config.yaml
image_size: 32
loss: "mse"
scale: 2
activation: "silu"
widths: [64, 128, 256]
blocks_per_level: 2
init: "lecun_normal"
beta1: 0.95
epochs: 96.5
final_lr_fraction: 0.01
warmup_steps: 730
weight_decay: 0.1
Rows from block 6, named by matrix and row number. Each number is 500 + 25 x the weight over the matrix's rms, rounded and kept within 0 to 999. All counts start at 0. Numbers have three digits each.
# convs0: first 3x3 conv (model.decb.0.0.convs.0.weight, 128x256x3x3), inputs 174-202, a 3x3 kernel for each
convs0.52:499481495479459471507462476546544481529593532526520496508464487497456542532480522498508496535567547513446488480536487524523529479500484497440484498560522513485507491528507518569515469499507462463510455536492497564513519526476493494486495485512524496466461534536498518482488496493515490476480477468485468494476531518506459514526513527490571505502513500516514499513460540499533498491480539497500479482463495507523511500503536496498511486511507512505474490518492526485494497549493533470533492521444505353443483577511516484473476488488506470503517500504520525508486500483510486521529537476510487519519487523499553528519492480510504498502496506472455462482505500509580519502533527499520481457476525502502498487492540517520435493520471497500497524488514496494503514543507492471527503513513
convs0.53:507561522418426554514464508478476499560526449478528482490503495539487537497515494453458483462549528478467478473532526500488475477508453497516484526555495494493504461456514513583498502502487496456509501582443504534499518500483511453464486526547511473472505482469500485462501460460462491541534490474514429514495546454479493525505529486541554480511519490511499476515458540547473517500478513506517501500466441499482499513463427495537478491530532501551501530515474490546491464417523482475518544515468509419489494510543490511526452456543448420545491531490454500536515463482449507498481534435493494544516502508530518491504502510513495493496434508492507521501495530529546492500490451487500465480505560495536489510498503530477496540487481503481504498457413497524515499499505495422518492548479
convs0.54:496481503518493505492495490508494476482477493516516474541542528483494520505432498515510511522539490498477520483497488513478488488531515507531525503377472453499476511496515511503489504495515532507494510462514522525519501455473501488534533511511500514534528547484493519520508492521519526423490495500500500480502552508525497508516540514480500516530461480455477515528489481513437469492480511496466474482509504493514485480512541507496463466499487481528489462499492506479481507528512497495527486539522519458492517519506518460500509524478525456510500517520518507497524502509471470493463514511527518473469482491509464521515575489502500523481466497511497502495512491527549499474507520514511503495433394491510509520478455524511490505489500501537504495514530507495477514536505504494495496516492
convs0.55:516483486520493509511526532506515526531482498504447507465504477505465489528521484507470456534510488500499456514482510481523482509559509497504478478498483507478502506519496480512468508524463471467483533508477498507491479494502492514522466489491485491493435433480467527460517522496499485538502484492481551508525495531554548507472504513504541492490525517514488484507495491520519501485487504475470522457509536487460464512455504509530481525472523472563493530502533520513481462448488476475528494481518522436495521464503542495498513475495507483507514486516510522482505498492510519500489540510475478486513483513478487513489477506528515511526521504518505512498476508463425494510452503508488508515530495481534497494484504516470520508492524537438492491405511481446500479489504535510488483500472
convs0.56:514505546505449477546524495479507496553457500484514490485497473491485468507493476510519495534546529481535541467535507531541516520549528501469450492390413513467479522452511474468536503470554483461465430528488495466512532522514582534550541561487510514503491483497465506519504494484457499455460477491508521514483517521533506507514529498505586537509515529534477520512496510526511524463496499475541489464510528475507525522527500542473516485517511470475502518478480459456486486494477442483506538490495486510499488486488506521488534543504531520473504496505497505495465504521500485502513486502525501487470470489452488471455487474519506519504488512505504518507467509475429460460431445476487523486515504511508510496485498468513557467484506522508507517520526526494493488517491503552502510515530
convs0.57:498525516512497516510495509461538482480471507505524546498506496497581489496511487523493463463458517483430502494519508514520517491542478515535519483559486508522500517500512458448501500499492504517509485494500496448495505492545512440563482511528488490521510498536486517500509494505496489555469480539489470513493464494499475520501511467526483511520453505497501481485512522524510501488522500482469524475549503455499512486476487511500495494477495464497463445494492500488484514529511506533503507473483527464507505495508510506482492464494524435499508497501502462475538447502482505506510469497482543497487482508484546501509533495515497476486505522504492525492479453482504490492499499490501509490462534526534495508521545513449570523489518507517498495499545496467515513498506523430459527493499
convs0.58:510486488544421448521476510515493489487501519485537496507494485495504456517521465501511516518445510461467528505534477540398461480432515492533531533502486495504474503538486479520546516478514438451514477443545497495521489479516462530505502494493474508530527534437557532498538482461520525522470496493510493531496529447493458487504486460470457520496506501506533516543495463493498495463531477507559438497518475528479535496468534508457497537500468519459493446485487515493495518490477488520481487512478498522530498506497500513495502454509498497502558535493560504465463546492518502502481570480506502476508516535491503483490474500502458488505452522508503488517513488528491477459539524470518536492456499518474535507526508517461434484550486502485561515534479521534458441472479455470529500484511
convs0.59:522537504515462530496532499459468492488518478512482505518449477504449450535582551498515459516488518497487492500493486502481446505437445500498514490567507485488467511476497499517519476539475520528537497506483490493482490437482482455476454457511508542514530528494502480485479480485516472523485458516481522500514409478536497474495534490521509491464516505502442509420442526461528502495484489501455491502494541498473497495430496539475506495494500537491488505494472470487488521508502497506497515472503486439471503534526512512510490454517542478521503476511521507529502503506497509512523534477500472488523497528490540495513480482493469487515464490499497488498485483520525522452501498493503469430500531455507507524522528517535505508499504500460529495498451514506513486493498497452522518490516
convs0.60:513502498477493511490485514476504520522545481465539472498465481537493521523539506491509511495505534511468522489482492514467490527511496503532473534447539499539484511504514537535531514532506504475539539523476518494520484513506513482495490486500527509497473509479482496487502450472458472525495444524503489516519468522465542469447476506499523502501527520484489467503493477533455524479491496478526543513466514525463516518565474481505506506520503506483480547527505507513474547486511485494483465504501522473508501471517492462509462491476505542466487502501503506503504560483510486513500490480504513480506495505494509471493524475491468480500509484481495499493509465481525482515510512500513500504499513506487511472499510516475494517459515466511498525486499505498524483512501519449562484461526
convs0.61:544547482513599410500482460500522484471604473528537499516531523480509517494450521478455500490482493514487514509470504471405465517449466500506496508504489525488477499459497505433503469475527500480502534483446517482515492493505497525539489512520483536489519473516503543460514488499518460508488480499487545487529413509497505483473449522499491496513467536504503500489504501507456522523504503495559514476509479496507508515502527521488492495464464432504490503472489524528482533493429477450471530505495481447510468525476480508507514500481499486475502490506460534485480490492500471492449520540482483502529541467501484519512479508516520487527538492500498504525483478444488479513512532527509502487484495508516506478519533485558437504560483521502491491559486501515490466497505528457546482488512
convs0.62:511510543495460527521512524508455525507493504521539460513478486517509484480556486522478483487484467497489527519499513531530517536526496519524466528548493516474478484483479483510469463504494487481501504406509512489519512383547508383540477482461509499481520506490517486514482552480474583490463481526477521516531478507503533491457494548476581475507580468499497498432577500479543481499486503471482539469504523492491494530476529500500502517489497414493485483489496480490478471503505459459457468528456515497475532528459503510483476510483499468495460502485528455495483509469522467495506411507529487515525506498517502532463504525494494519466512501471486515505495509520485498527474468521537510492547492523497504502479525502509513500476500482454524514463525522532473523517465505515466507481491
convs0.63:524471494526563542490477522524475494481531523516499506497510501497496502513463514504453459476497467522541503497529488491380476501519521498531504497424500524528481496472470526459501524485486515439504502522509500533507476492480480544494514487474512518528511484483485544477495474483513483488483460503501462521543521511506428465501491485472453510501514496481497481489491491471479513514506496481471548499509476446499520501508482466505529522525509462468461468522506492485499524520504514517485490533471518545505495443496504490542467492464508511490543504474485463497478503525495488492501520486534509461501494508467516521513551501500495496515540509504500507518499488504469464505508506512473487524484481498489458493464473526582556490469459492478525524529517532462500511515470461487517488469499
convs0.64:502537517516509491499527521494468490478445475488467508482440468515480476529539508507527521509525487480524476483478481492487451494474468508511500500431499523488490476450476445482487453466488499479500499464509526486503495501496507506482494511508501469491447440529510498521499470482462487485464502493501521522494495495510495501507517504508520517508490542486485509456506491502525505486451491475517529515524514468534499500474514512512478509516522452524497484503524424400468430428454440409495501474510474528505485475492512460518512445511492473480494497492515489475500483507524500488531513506498520512510491502489478507491496530531522543532523538538532547508524486507477493477475477484462483496518496529496507536528524515521556481514541474525438518477475499494501504498477470518479487492477
convs0.65:490508467485490503478487468497519513505505487499494468490489493530486485519565496478518502522497451523487435495528502518473482531543508506487466511453493474452482506517505524483492442467523556518449516467471509524532505470495505499509502522503512539507521493556522577509493495486487494496504491483516509517543498518477537521536463517460491517465461496510488447511460498470525511552464477468545508456491529485512495525480517500552506508548490473489541479528519510495548497569499504530504469532508525500477437477513472475513497547488580502491487494478472532509511516480528522487481535478458496510540497509512488481472526512476480500505515478505514486544508487489428472414321500539495454472465479547544501499482471503535552492480472490547502544491550502512487515476500517474505471505512
convs0.66:531475473490456493509446480509495463517512494509549505505499501480502492469511511499537473498507488517479487501534493520495511520504467499502494517527537504557498511517481482547501515519511483503504475504523455486495475495496468507493456533503508515509468526490511489505486519465543501509530462529503497499507493502523493495470520470504494508495494534502487515490505523495525499484521509478508481483497468485490517496431547492465553505495522511420475502459508519507461503510472497505467478502499504465513482490523518516502535486490516474447497501507558485488571500495497496506502495502482505502542526494486508526507513535512520476514476480507468514504534509507496485497490512490499521513483535499524524520499476483531468496519444518468481470521476488520500504495498522487531480507506
convs0.67:471519501500525494476475498526504527472468545491489510485487512534457504484448490475518493559576483495492481533500524512443514506440487494482542473417521553540509493492502465440520492493481451474533472495541493529508478392500465429502511536503513476495479499530493496473536491462541464392502490509502474480493475494511512495509505502464585493502564441509493482453490429478448446465489497486468465512495495521539502501469472508492503550547480538509432529444508479480529489480510486485504496492502458505486490492510475539509508510499538484521458535499366433505454457514491521526532556549508540525513478524488503549523566518544490490466457486501512492493460510468465491498518506493452475491513443533525488478502512542515489507490507490475518512489543490491481512437411449418343524547490
convs0.68:539504531514478483506488511495468501499542490500518509489493484503437503528513483502492517482492492471434484486518460484445523471474471510501484573565488509509516484475497490479473532585499488459506503548473502502508527487520514505514460449491497505495501525493529537521478491463484500534490503495502459504473530484434395490481508505485460507484491467507517503451434534523520523501515482475510466506497469511498481526518503476495486550527511452490520507496486449469484495495495459453490500527493461458474490491510485499483541550490440470496498455523550512503441474497512476511527542458480489443533482544540569506480478489505506498507484527470456480484489475522521514535533513470468496541518523486445450483489500513490496521500504470478481520474463526507524510489495498513553463455486
convs0.69:519462505511450451520452511517499490521535444525491515492497488499530498526498495504527515489526538474571499540526484476472480466481476546533530497526515523517518494546509522521486497571499460537523600471445483496464471519521533501464489486518501518506551490512516553460508500511470516534453518499499507497524492490520455514501487492490488507520469473523512513494473498506487515480507505510469459501510465529547504506482488488503491497493496463453449496512518496469519495463530475539479521467478497561539521476532484511496450459534498469514525505509464445520456546542505517503495512482514483478494514518494533462519525552476500505503530500520515496529506524503556493537537489488476474483513495493497473484465484527520459490512494509484553548541468521520533490499470522461511503489499
convs0.70:508486537531416461502479512529502524509617520512483516528486500488489496499521485474518531464460501503465496504531476492482509502480498520517504502515492506509519526529484508536500504521510495516494493494462495495501498488462467521478514458493509501517518487492497509471473484492492422501497494510476494511517537497504475522513469492476474476493495496518495498455522533508539500494508483479485518495506499505526497499424529494508476520486498442486502493511508489497512483498481503518511500464510461508526484552506495462501494423495536497500510481499537528527513520488503512497506538462512479475499525541509553498508446513498466502525402481498496501473501518499519509512503506537459474505515518517477468488472467480527438507504483526501480494566478479520510525524492485460581503512475
convs0.71:493521516495571547480491481504465493482370399478407465512481484501514482513506495493469465478525488457436437517502506537521485477453484528527516505519489486463496494481451486523532473532477498541527587475464522506526469526512492412485503479503538509499501451491502530482511493490492495507538514489482533519480465466458439499514450501446540509509511533506483500487464474511503468483529494515449456508460490494481523513536556548492479460488533464526500501512483496469478481523506467483460533478486500486498495413528495458502476434508504474519521511520499466521487484484511488518483494482508482525510508511494505488491521480480509510540538499494453451499493488494521505494482515484483479472490476519497477515531539528432512541532497499522463539528469455526532501485463535464505521462480
convs0.72:505517483508548477501511452504548504507512508530453498499494495515480493528505520528453530515450542531493529528520526510490477515502514467538490495518474498493493510441520473527479477531469528516466535495457511497484532464466532440500510499495506516536546393559504439533502502504480502480473514478495490505536453526518495534524515497509496559544436534477556488475475496505460517500442517498534503509512487474519465464477458502468494463450487463446510474513513493482517531472501508480477493508486508480487469498519493515499499546530487552497514491504509480517515474504488464477517478481532496462491516508510422482496453483503503488512453498495499484490496492504407453523439467518442491521460500551517535486476465479501510498525505481581396484529470495493539503525503508484505513451448
convs0.73:509496518509470508519494533514482538535471536526489513514479473485514473484582529543463517472486502489506437485518496514507453510411449470485499497459543517477479521495474513462498523458466506494533523482448527474503553495462504402425533486513504499506499522501516476490502472542464516558538520506515516492510446461524497502502498516499453515521459515446520461502486485522507525490468476483443510515472531484476519501507491527502499497517506462490476516534500504478498474543455497543470510507490539438547526518487499510522521535517476528507489484483489455462437393474470472525428491556479391531518520484528478522520475522495487483500514491458495502500490505492467490516433516526520504522427508501500522476490521501463526529495522478559486488494435483513528504465477516466519495456469
convs0.74:550471511495481493526451514528518498514489496506508503519555534477512525434409483517498505483495467509503484470467504491511512510465475516502510491492524503503504468476491456465459483478471493480497509496551517511531482486520484427482490526485508503497514486565493480470512507513480469484538519506507484501466442495470477513528538491464474497507487521494523498498499466522486493525524532571464399495455486494478442486492495485496491505469514502494511505517493489473524425411497511491497473484507494528512494432488470533484466512492458510486491507495469449481506421469452485487446512545509514500522546518529507537513540504494475505471508521493487488536527505493492522530526541522480513497481465500490494471492494492494490488490486497517509471475516471518522506488469532455320523493500
convs0.75:510532503481538517489505509484473500507453506502528504504526499525566510485432510501460480480529491487423488501495505501483483499522468514563507501406512517541532463449503515519470498433492513495482511502490495496483495490501500305493499528498506483489508489500501519512502546514505570469481480513485496475495498488462479462481474499518488493502505450479535479515559489511457453520495509503498497482482527482433490496516507516541497465502481524471470450462486478528487514448515474445489486506498533527499513470483470437496489498466486519516501538494492513494496468482499466456460433565498531536503536528519388501544552543483472494483531514494503511511496515480488478480507503503477530506496446514496519514504484533503495511479518485522474481501524504472445475498534497463427534514505
convs0.76:510507535545514505493492497469448482519523510465561499490468485471423423527521497499530503486421489491462486476464499500502469474560528489463509491486461499533524507481501456502495514533509519516489496514510487485508508484483500505481460485486520516532494575534508518523501471477484551507511472499526531480514472482484535523495519542537545523513484453475494503516501484481500452517496508492481509497485488500472470487568564528487469511541468484529556502497485495473497472491506536527504496492537467432446471531495496520516506489481481447458488489515415412508527480505515490491512527491541504490519561551515457486463519530492516494448442484531517478480501542516508491429463493492498487500511463514489493510538516470435488484538502514507499489462508516504464512485501548514525488515526
convs0.77:492505493492506506474514499530503508526488509522538466517524479486513494492520497505507494475497513468473509511489498503479495502493498499493502491520506509508530506502488486517466508489469482502476537471494501492527497493466505480498501491510512511528519454509496545445499500495484505499480521491508496471531464518518476512489459467498465465493464472495496506459507487474490485509499501511463481502486505475569372494505476497483473531494481481507496460472526478491520500461522481536480496469489473445485472446519483501538470526522487491479488509469468498492506472488506521511518511509521513499485539500528529542523498524536543545540540545545539547499506481508462489492461490501497496513507486511513521515499514470486472510478485465535455476527457499531477491504508487464508499480519
convs0.78:541574535506420498531394496504518497512454508488552525517518501484496500474458500525504544535580550507470496499468499503543528520527534494503497502417485521535529531477530500513493526516504507455481464584482481451465494506504494433510472471480508454483494520557469492509488478492481516477530500521526465495484553510500497493521506481466475509539561508495512533511531469514446487473510549515522440482478468524476474502518461515546554467468499516502510487459505521525494394361390456400473500526551496503496479446477461491470511486497514466522515499514539527510490488511519497498467480520499525532485509465555475542508521518491503475506512536507492490495513494494444527529565497493494496511479419478457467487504475466457494483451444464505484496521554507490489526514502519510445534498500
convs0.79:503492500512462493517501522502491497529581502550469484507488502515529530485470470511530554518555497529534534502533511496464484512547510522505534515508516543548528504478482490481510481504483514546511494430485493533495496440486500467477509473484499498501499484521493501479468495528500484482496506505485519495531568519492445508495469498452485497497499503486498482521526483492483468477480482488524503495500472504537516514501501500495487514504524493499498494541537466549497506478521479463514487515500471449484496535500514517486497486516469503487501486533514503499490520488517521491486490492507512515514494527507497489549549539525550528517518510512516517476485517532543509496480524518548505506469514520531497472445456519513466497510496496478492492512464480504536490513519483474500512516510
convs0.80:541471483513485472501501507513483521535459520513495493524493481494415444500481511518542522464493455504520506506490473481516477485527491534472476573512506520483484514542501486512470490534541562514513472538527505525540528495479513474483492535468471468468553530535538499514483542505482521476491501499538523483426479489477500494492504497459519501498489500509495502532533484518500509471496514606575476512504473542506510468469478503515521454518480492497500505452497511487500486478530461496508522491511490487527535511491514449463447416508394445476503509474478514492453500477471508529439445511509493539481511457492538442516465488473485499477475516497506512530507506514476527537515514518524510509516495520498503467485479553560521511478446518486527510477467492527500470504500515538527498526497
convs0.81:482429509482460521498507492548516512560483504532513454517534507481514467521564495496478467474468511501474512503532469496460473461454471511507506515549527490504478532495450537570541513484522547506528501435527480461530534471500529489565515556528528515517524537455509469567486479472528513494476464492482493498498489496495586488528522486503413516529464534481472514499490479532512470513486479454483522511550553465525529510457552519498484533536502545465534499506480481473472506524487514500496425499521489482530513558505512461584422495493464566485518533504493528461498531504512526511475472476512511479513492483487523497507481517509494501512528526502534503515554491540528461540497441467499523485478531539515493548488445551507492505489498506481496495527493524495470510481540465492525481514498
convs0.82:489514493504645508503455522466455508489425515509517489477483516537522490488497506496439500518511512497480484552523528471320472502490507536531495517519488526512487519514491524461495469500482497508479506432524494508476477449501504535494490441491514529489491459506503539502446462490445407492485509492515499484508435478502536498495485499501470502532545517497471494458488515526513507522471482493529559507489468497499521513458502500496507507471529485483503474482495512514537491490478490484476498480491478465535491478527484501482488493448528530482516540501433507457543490487535514491497479477498506496513527459521556459485500465495523502492475498493487515501503495514492522487479480501533498500435510504486488518493470536513444533495501499472513496477523539514527485489511460482527474507527
convs0.83:496509511516574524514508518484362517497267410510496512478506455500499483494489523479496513440418449463453494497513491506394439530491551501538517501468513489498500490503473495519439502510491491486487541442468494484516482524517515502496488477475520514477527493497478462497512513493483537510518481487516466460539462397451577513491498540483513459501464485502492479498475508511520495483496483520535490534486516531491539506480496510532524478499493453528475498486488496527515481499502506508475508538525503444499506525521494533484510440494492437507505527523497478527507488479495483497506461530490496517520481512506512445518543525520468492500456446484523542500508486477542512520537563480513461491458475511478498530467494536569481479420468490468519501442518474515496493511466531497491471484485
convs0.84:451461488478509502488509506522536532553491451491481462491514477511485485487458488499495495472502487504542516481500524479507522448505488455508446479559509458484451478508479473521534432500448529497518472504497506506539500464501468481492478450486506497434433425460430496504505496486511495511491483531488518531484536535508465483500451502504493487489451460511468496503458481509494511483499482496528469482498506486528500492533489484518498453488449479500489502512505486502459518509515498518488533506489506508480472486492513508475528471476527434508466500472508504516501504485524527519516520507506488473480434470448495464444432457508498500487492494494492500510451487431487472427420435512508464520542531497521502514477467502455483491501524505463514520489471515486463479513522492508510489496500
convs0.85:490471496510473538505489526466507482550467519537530521546492487537493493465514486497509479521535503492486512515506456494448462508444472504512531500546510527490485483493501491559487508475521540502489482538534463537519508482503478432535494514506505501458518533487506489484511490469515536473473496525508482507490512527498520503490462478494482476463498492545485500479558518444545517470498506483536512487482501483528524517428511516467504539496520528482488520466510518477486511463494474439492475502504491507492504518518494544490523577491531513501496467493503439521516478530505511518505461481504496472504523516457506492503513501488483484455484504499475497516506479505499529528486469485523481444569511489511488524517517496550489531490507490480538505497552506532481496510508502561461479505491
convs0.86:492478482518584529510492524507490545525469540500498505503473516478482475472441507488512525528557497463477468525515536459458435492450495501449509489479484515509518488494467417405470489481498499552507517500523476488469478480470512466476526534535512515481493512519470484510526527554525521454483499504470496495494457486489520497532529508449461528521494466488442480558498529488405464495492521529489462503528518512542553470445419464500511486516546521483495501475516480484522529463541513503503495436499456479511545441510485441498429407472461471483479474492445465475532488525504516527448511520495503480514505507496502576539531524461447467494465509512513493511484500497524527514567521456443461533516446527519478470458435511577576479419528488457503509536561525407441503476482504459429523525505
convs0.87:476500459522479516477490485484466492497533439490429470498522496535491513532501521486526485464550488465490470471497495440524503475529489468478493507421476494471491515507522444476544502509524520527509490477540499519518488494462483510505514456485538496524458307456465520502502503486541477503520498524492507496480455519503507474524530503506456516519430476483451507495505509498505521486493472497542564462484465479500516491494494487532479516474496452485506501526465512510505503535470515457502580541499508431460509497519508439499517409449525447516504525518524504501487524523543499491510494528489481496491482476479478480497499486521499495490539487535510505510505509479473508479485467495535495490487473493495485461514524499498514494490514509467500504444527501463493492474528531515559490483474
convs0.88:508506513508535533478521496479488482504427500500481471502503505532549499519522510451433472458414498495504474477472439511499483487533507495471496499492486496492510528486524517476487500466424519407524527406494537457497472490481496453454503480474562392416499321553498483488487481482494445522509513480488480502496567479524471476533476502477506523468424489455495475503491502513476510492474523486492420491490417521474474487499480518461513492468504492461496469531491498544497524517533490462494492532476475454472500412519512493528491540507549543491515512480495524487517562533491518507495526483495465464512495453482495469516489438479485507502473495492519495502513531500399520474481513531497489487533514514504498505494484522512506506510479497531486503484485511500548502492511498473491499474496
convs0.89:507518496528491493509525506487453524544415517512483512484446482499543459504557434475491509463462479487495459475500515498515445510484488490521520497503486475496536516506509515513482492516501504509477549485447504497469497482479511461489507514517504470504520514494476505505497467492505467517500473501488522503496514479485540486492482481457478491487478500504476539495479530487525472495499505462438528481522509522509508533484481534497480459506512490514517529506522481480457447483477457473523514499516478527520501498488482507497470505511485489504509512509510539476528525489495537500517487455509483505478496498496531484487473521499490483508511498496493491513520503515542522504462524487523477502530444499505475493518504496511517476470510508494515533468489510511479517485488500445514492495498
convs0.90:469485464452644491452491461518551518513465499537522493505521538478510466478487501497498539493497514503481488529499519507372517557431483510460489520470499517496518514527515535461439533470535536495523562357525508484513512442503533454534484512497503511516522425473522489523507520494510516462512497512492511516522449469521575497481492501485399432519458508504481498461510466499512452504500486515457579481486546498501565506449539535477501523503486512468466494504527508473467487531448521460469503468509469485523490499502495501500457489429479534469470509478452565503473496471490500496493455526476488497501518503513511478540500505504496505499506488484478491492497507523520512499492517500474487535475471523472523482497473498546480508529501533459504485466537517489492489496470487505478492493488
convs0.91:476500502438487504495462521486495479532525488503497512504515497495519504483483496491502483474477473521510503488453500513505543500478541476489472502487491495525479509501510505451524467478451485496494459529485466469483475519543393492443536499518482526455541517529478511505518486528523401526518505508517518501507423527517528514516504487514492533519484507520510503522435502488458527497491522492501513511514496521487505484527517457492535484515447492522518487526530522470505501554484519505512501501520504484512491530509517523467492508479493505450507488507529556490518506542498493501567582433520541472521567490440551422562544537526504511524487491519484525477494503481489486482437502513452506519431540507484481509542498497547498511480462489519498520529412497521477510502487453412557527500491
convs0.92:480491489493479515491475489495488545487471475507529540519478459510537480510544504518491485541550446476479466519492522524473470538493489479528502425504473500504503505520520516596470485507478500499473472489443492491494477476500446520459460472497512514489520497581503507499518491486552434535535490529503499499534512476474516479545421497548411505513503533537491526453424532511524519507511484482487451530509468516494546514533519478507499488477523495465507511513461508521465534560459504504501505493465515512493521469516517466506484501518494509496507472484556565475562542485540538494562526394491445518511524500547581517541494516496514500508510495502504489512472494503487533480519524491490472510455467478477495486520510515449484504479517487491502507466478525504492528525482479498554459517545
convs0.93:518430452495497486486554503509511547509546539497465504516484507497415475507569534525506520492473491502525487475477495468469497490456495513510521497473482498542506507523535507456497512513490521550502497495512498522472519499506499515486491459503500497504519495475520509513460512454500486530520531529462464434519532497505440514476485505530519526452510491477509529559455404462527578507518499503479518511516478502491470516505509534502483523507489483470525515484494511517506526469486507551486464504504505526489476475489488492499476507470513565498524521507464436500503562509483475491492553565482475451502562527500544569512469506497479497508481479505490501489521498488531488466486516476571547530506513488467429514505484496496524512531530495528515500453476509486531495498477494559510488456502
convs0.94:472519482480522515462507479476540511534429482517431501476472475498447498500501459477461473430434511509444530442484494493481465510522491523522512488526524507474515482473478469483482482476507483522531531421447476490464481476503596461467526543504472459564535412486495417528509453490465480527504499466534446520486496445526582419450538454494545514484447527536513506473526514508480475466502502455508457479546465519450514520407477518473509492447490483528495450561499517487471511427525499477533524537491491430507525496500524469503475464451509534492511469479464455491515535493505493485505521509490509515496469494481486480482453434548502535535486529495553525478485523455468516497360500470472452490462497534499478482504523547479514489500536509443543456448487493426514483447509548356482522488475
convs0.95:495512492537560547539568514458486455479505507491497503485498455492516470508477488514493481519549548477495510484486469497514508490523495519476500510475479494524506492492485487437525483458497484497503450533471512524493452486478493548515482467483509492473500485455486509512432467506456471515491465511486469518495561529497460490479447516483436468502478476477471488461474480470484488510487503494485548501517514467507502491563473509480485501495489481427474531498479506503490498525464516521506511474498524469489481476479541464510522486511477455491504468453511490480494503507527509505517482466503513495496518475481506445488492468530535540522539527532534536510500507472455518494516493523512499521505534529508495510522505476431539489480530496503461512504434488467479469489506462510529474478499
convs0.96:494507518465489523505486504509544528509489510508533501470501529494478563501480498495498463470495531494496517533527496510528512532512486502498503526449495482516523540525517527453527506558516529492532466506502513466503514496486515508490505533472511505476496485496523435487512524476501496504503467490534471509526485539507506498525495489558469505497504492476522472529434471518456540522493514486495505496486448521457494512505494500516508486534507481488492485407475470478480470445485477503502496491482502535494529481520524492483474494464488522479520473508473534494527533494466503492466533537495539505520504522538450533507533503497507498501522507511513516495500470483457482484484480468477539490490499499524528514542501503472491483493495508486485513447508507490521506516493504497508478490496
convs0.97:497494531448377537455512504481513483529526488541486468525496501510477517481489501437488492504559509500453524489498516490536496506399496471511498509535472531462536471467491521566502521497498518512490511471516529521501520529484507499514530492500510418510507430436478500524514504510495493538531535517508490503518489513526505497483502492494523520495514493504515472504490493482496520513489510509504495509527517506448467506465480457510505506512538505473517533542517504490526535494527489492504517548483497420461474501504510484498425506520481530523488497499500543527527479507500483480488510545482527491507465563525551473512445470457483484502530512458433492514470480448520464559486465502535475495496453525489496526520532472471559516513495503493483445482440495461513510507521514433516484505512
convs0.98:490496515518578540479483496518525540483478535504517543498491476488516484525518484510529508473501511502483500506464518506551504518476496465455511477449471470513481510490495437422453498517491510537504533404506504464521523531492486425528489483497508577537518483485470494503492539527485509458481539503504552540521359498503617496500529521496495516514433491490493512510556507529492482502503510472491536518571562472507502523519489511506458500485487483501487498467501524516477517522503531461495487477492512509488499527503490529499479508514490528534499501515533549493513471515478501492460487507474561550504497530513461530512526485490507495459501470516488514521506493520474502530438481503446527523521479506535521497492483488472532507490449493508528470565537513514477495488468518489462513529453
convs0.99:473490501500405493498479485525547510526577487498516514488480480492541490480516493487446472520545489488479502529491521524509505557522516503476509511422505496516505475508519494532526512501531493433488514443507507500492522437506500469488510519514517499498528452496508513505514528491529493458503475496481532500511511480495531498509512497464530504463454514524490495513547498496495475469460502474507598494488510504477527531496480503503500500530495481518503499482494482500505493523501513500498495486499495504535523530509490530493499528487520522496505484512430411460417396476458504534481453492521513517511472510495459538492527539519483510521459486528499517497490499515425511509444482495497482495485436528521487461479525488526500500526521516451502477508481487507529522516476484514476513513470
convs0.100:518509511541460481495498498502480502543491507501490516494494508473581485455496508514497489512440524522520509502472491484612476441573506468529494458548523515534469537469478529509467486505455468521501500555473502477474500474501501413499473488502495509471530492441534477493488466549485487528500505506462506524510520463496481526453532488532494484527471503511486526461482549496503497511489512512447549508484509481469532520470537515472523456501494484510498524518478504469486472556446499474484505475505508466523468511507513507489525477521465486489491496535477566527502520524509513474475495507489509493514496531531489504532464496457486505466499499475504504541487510541458507516495477500485505526460534497490458490547465475549475483514498478515486485520505508487470502493478536486436531531482
convs0.101:484481503509548491482439491507518515537481528502462481502515523490482463471570506460445529479463478495501532527520492507487493516498475512476502467439474510490496482485519473547485499451498514527519515482458504516498485495487448518492476494506516493519492556514491514494485481501518507551510550531499507470487418519457565516498491502502500478533467502482531506495457545502493535477503517499500466518469555503519448481404553489503489472507497475515486461505527479528486525581535489542486465488475464428504473513542528546486484493514524448477508460485532518465480521521472507519501598451520519436514515505462470461484450462505500528479454481496477474454507516497531537489464486465496497489478453514458484508482522483551506503485520506485477484477476486539507500500469461431480516444491
convs0.102:501497501489478490500444491517513515457448558509564471517526524521490511502555491499538494505507501482482495500510483518436505464547480503494534516481530523535501451459499520513516488571536495466494516517515504481501474504519522483522478508486508458504520512494485492504516502520515522459521470483489482492476493502546557489496516494519458496479442485527493524508474476482482502501505513509488465495516533534475450521541518482506491481530506513479490520496460536549483508508499508490520482483520498482509505523527517433510494485532464499523481519462417456495488500511480503523483501480529519498458494512502449501521540500469450493471479483500514498534525488526513519512530483542483513532481446494499504503533502482438524505464507497490523491492508506496476502499504481486434500511505
convs0.103:444436444482438440483418446508526488512518485545501484478536525482513509462467472497510512516566508532505528479487480495483489519517534518433505461388492492504484536523517490417542503492538457390476400446454485501528504482492506465502546504492511514493502463503494526555526516526486490490488522481491459496526481503495511483517480495521483494515513523513515515526535510497517492509505519495567544526510486505530533520501515517509520507550513454550556493517505485529499515542502499497505514532511516480518495478489485481486495524495511521512476458503540569497510533475549512521544484454518458521505480508466470478488503519506489490505554480519507515510489501466409488490500503517475465499490441480470473518498500501496501514476505529500538529482497517498506513496535503468564508490490
convs0.104:518512516557399515550522537533449467513465442473502496502559498525526510502453502491499480513520443503465475520551521507495501510503507506483505493464524455500524471491483467534503477509500517523530464424521473437515509544519466512523498537514535483473463492505506523479518526490561532425531514478479488518472518513535561514505458525503551519539465474490490504535494456520446506505493505492502514475519511512496542492497511451517524493466489482475533501538497496519493467564474469508483499526493483405498503552513478487510491559484479541513525514502464509484458486481456501509453513495489518508522491504444518595478514509471494500489507485509499504488512499521495489500465464493511475544484476494525504512499491499523542512526517511514527507464547518487493507501487502470503513480509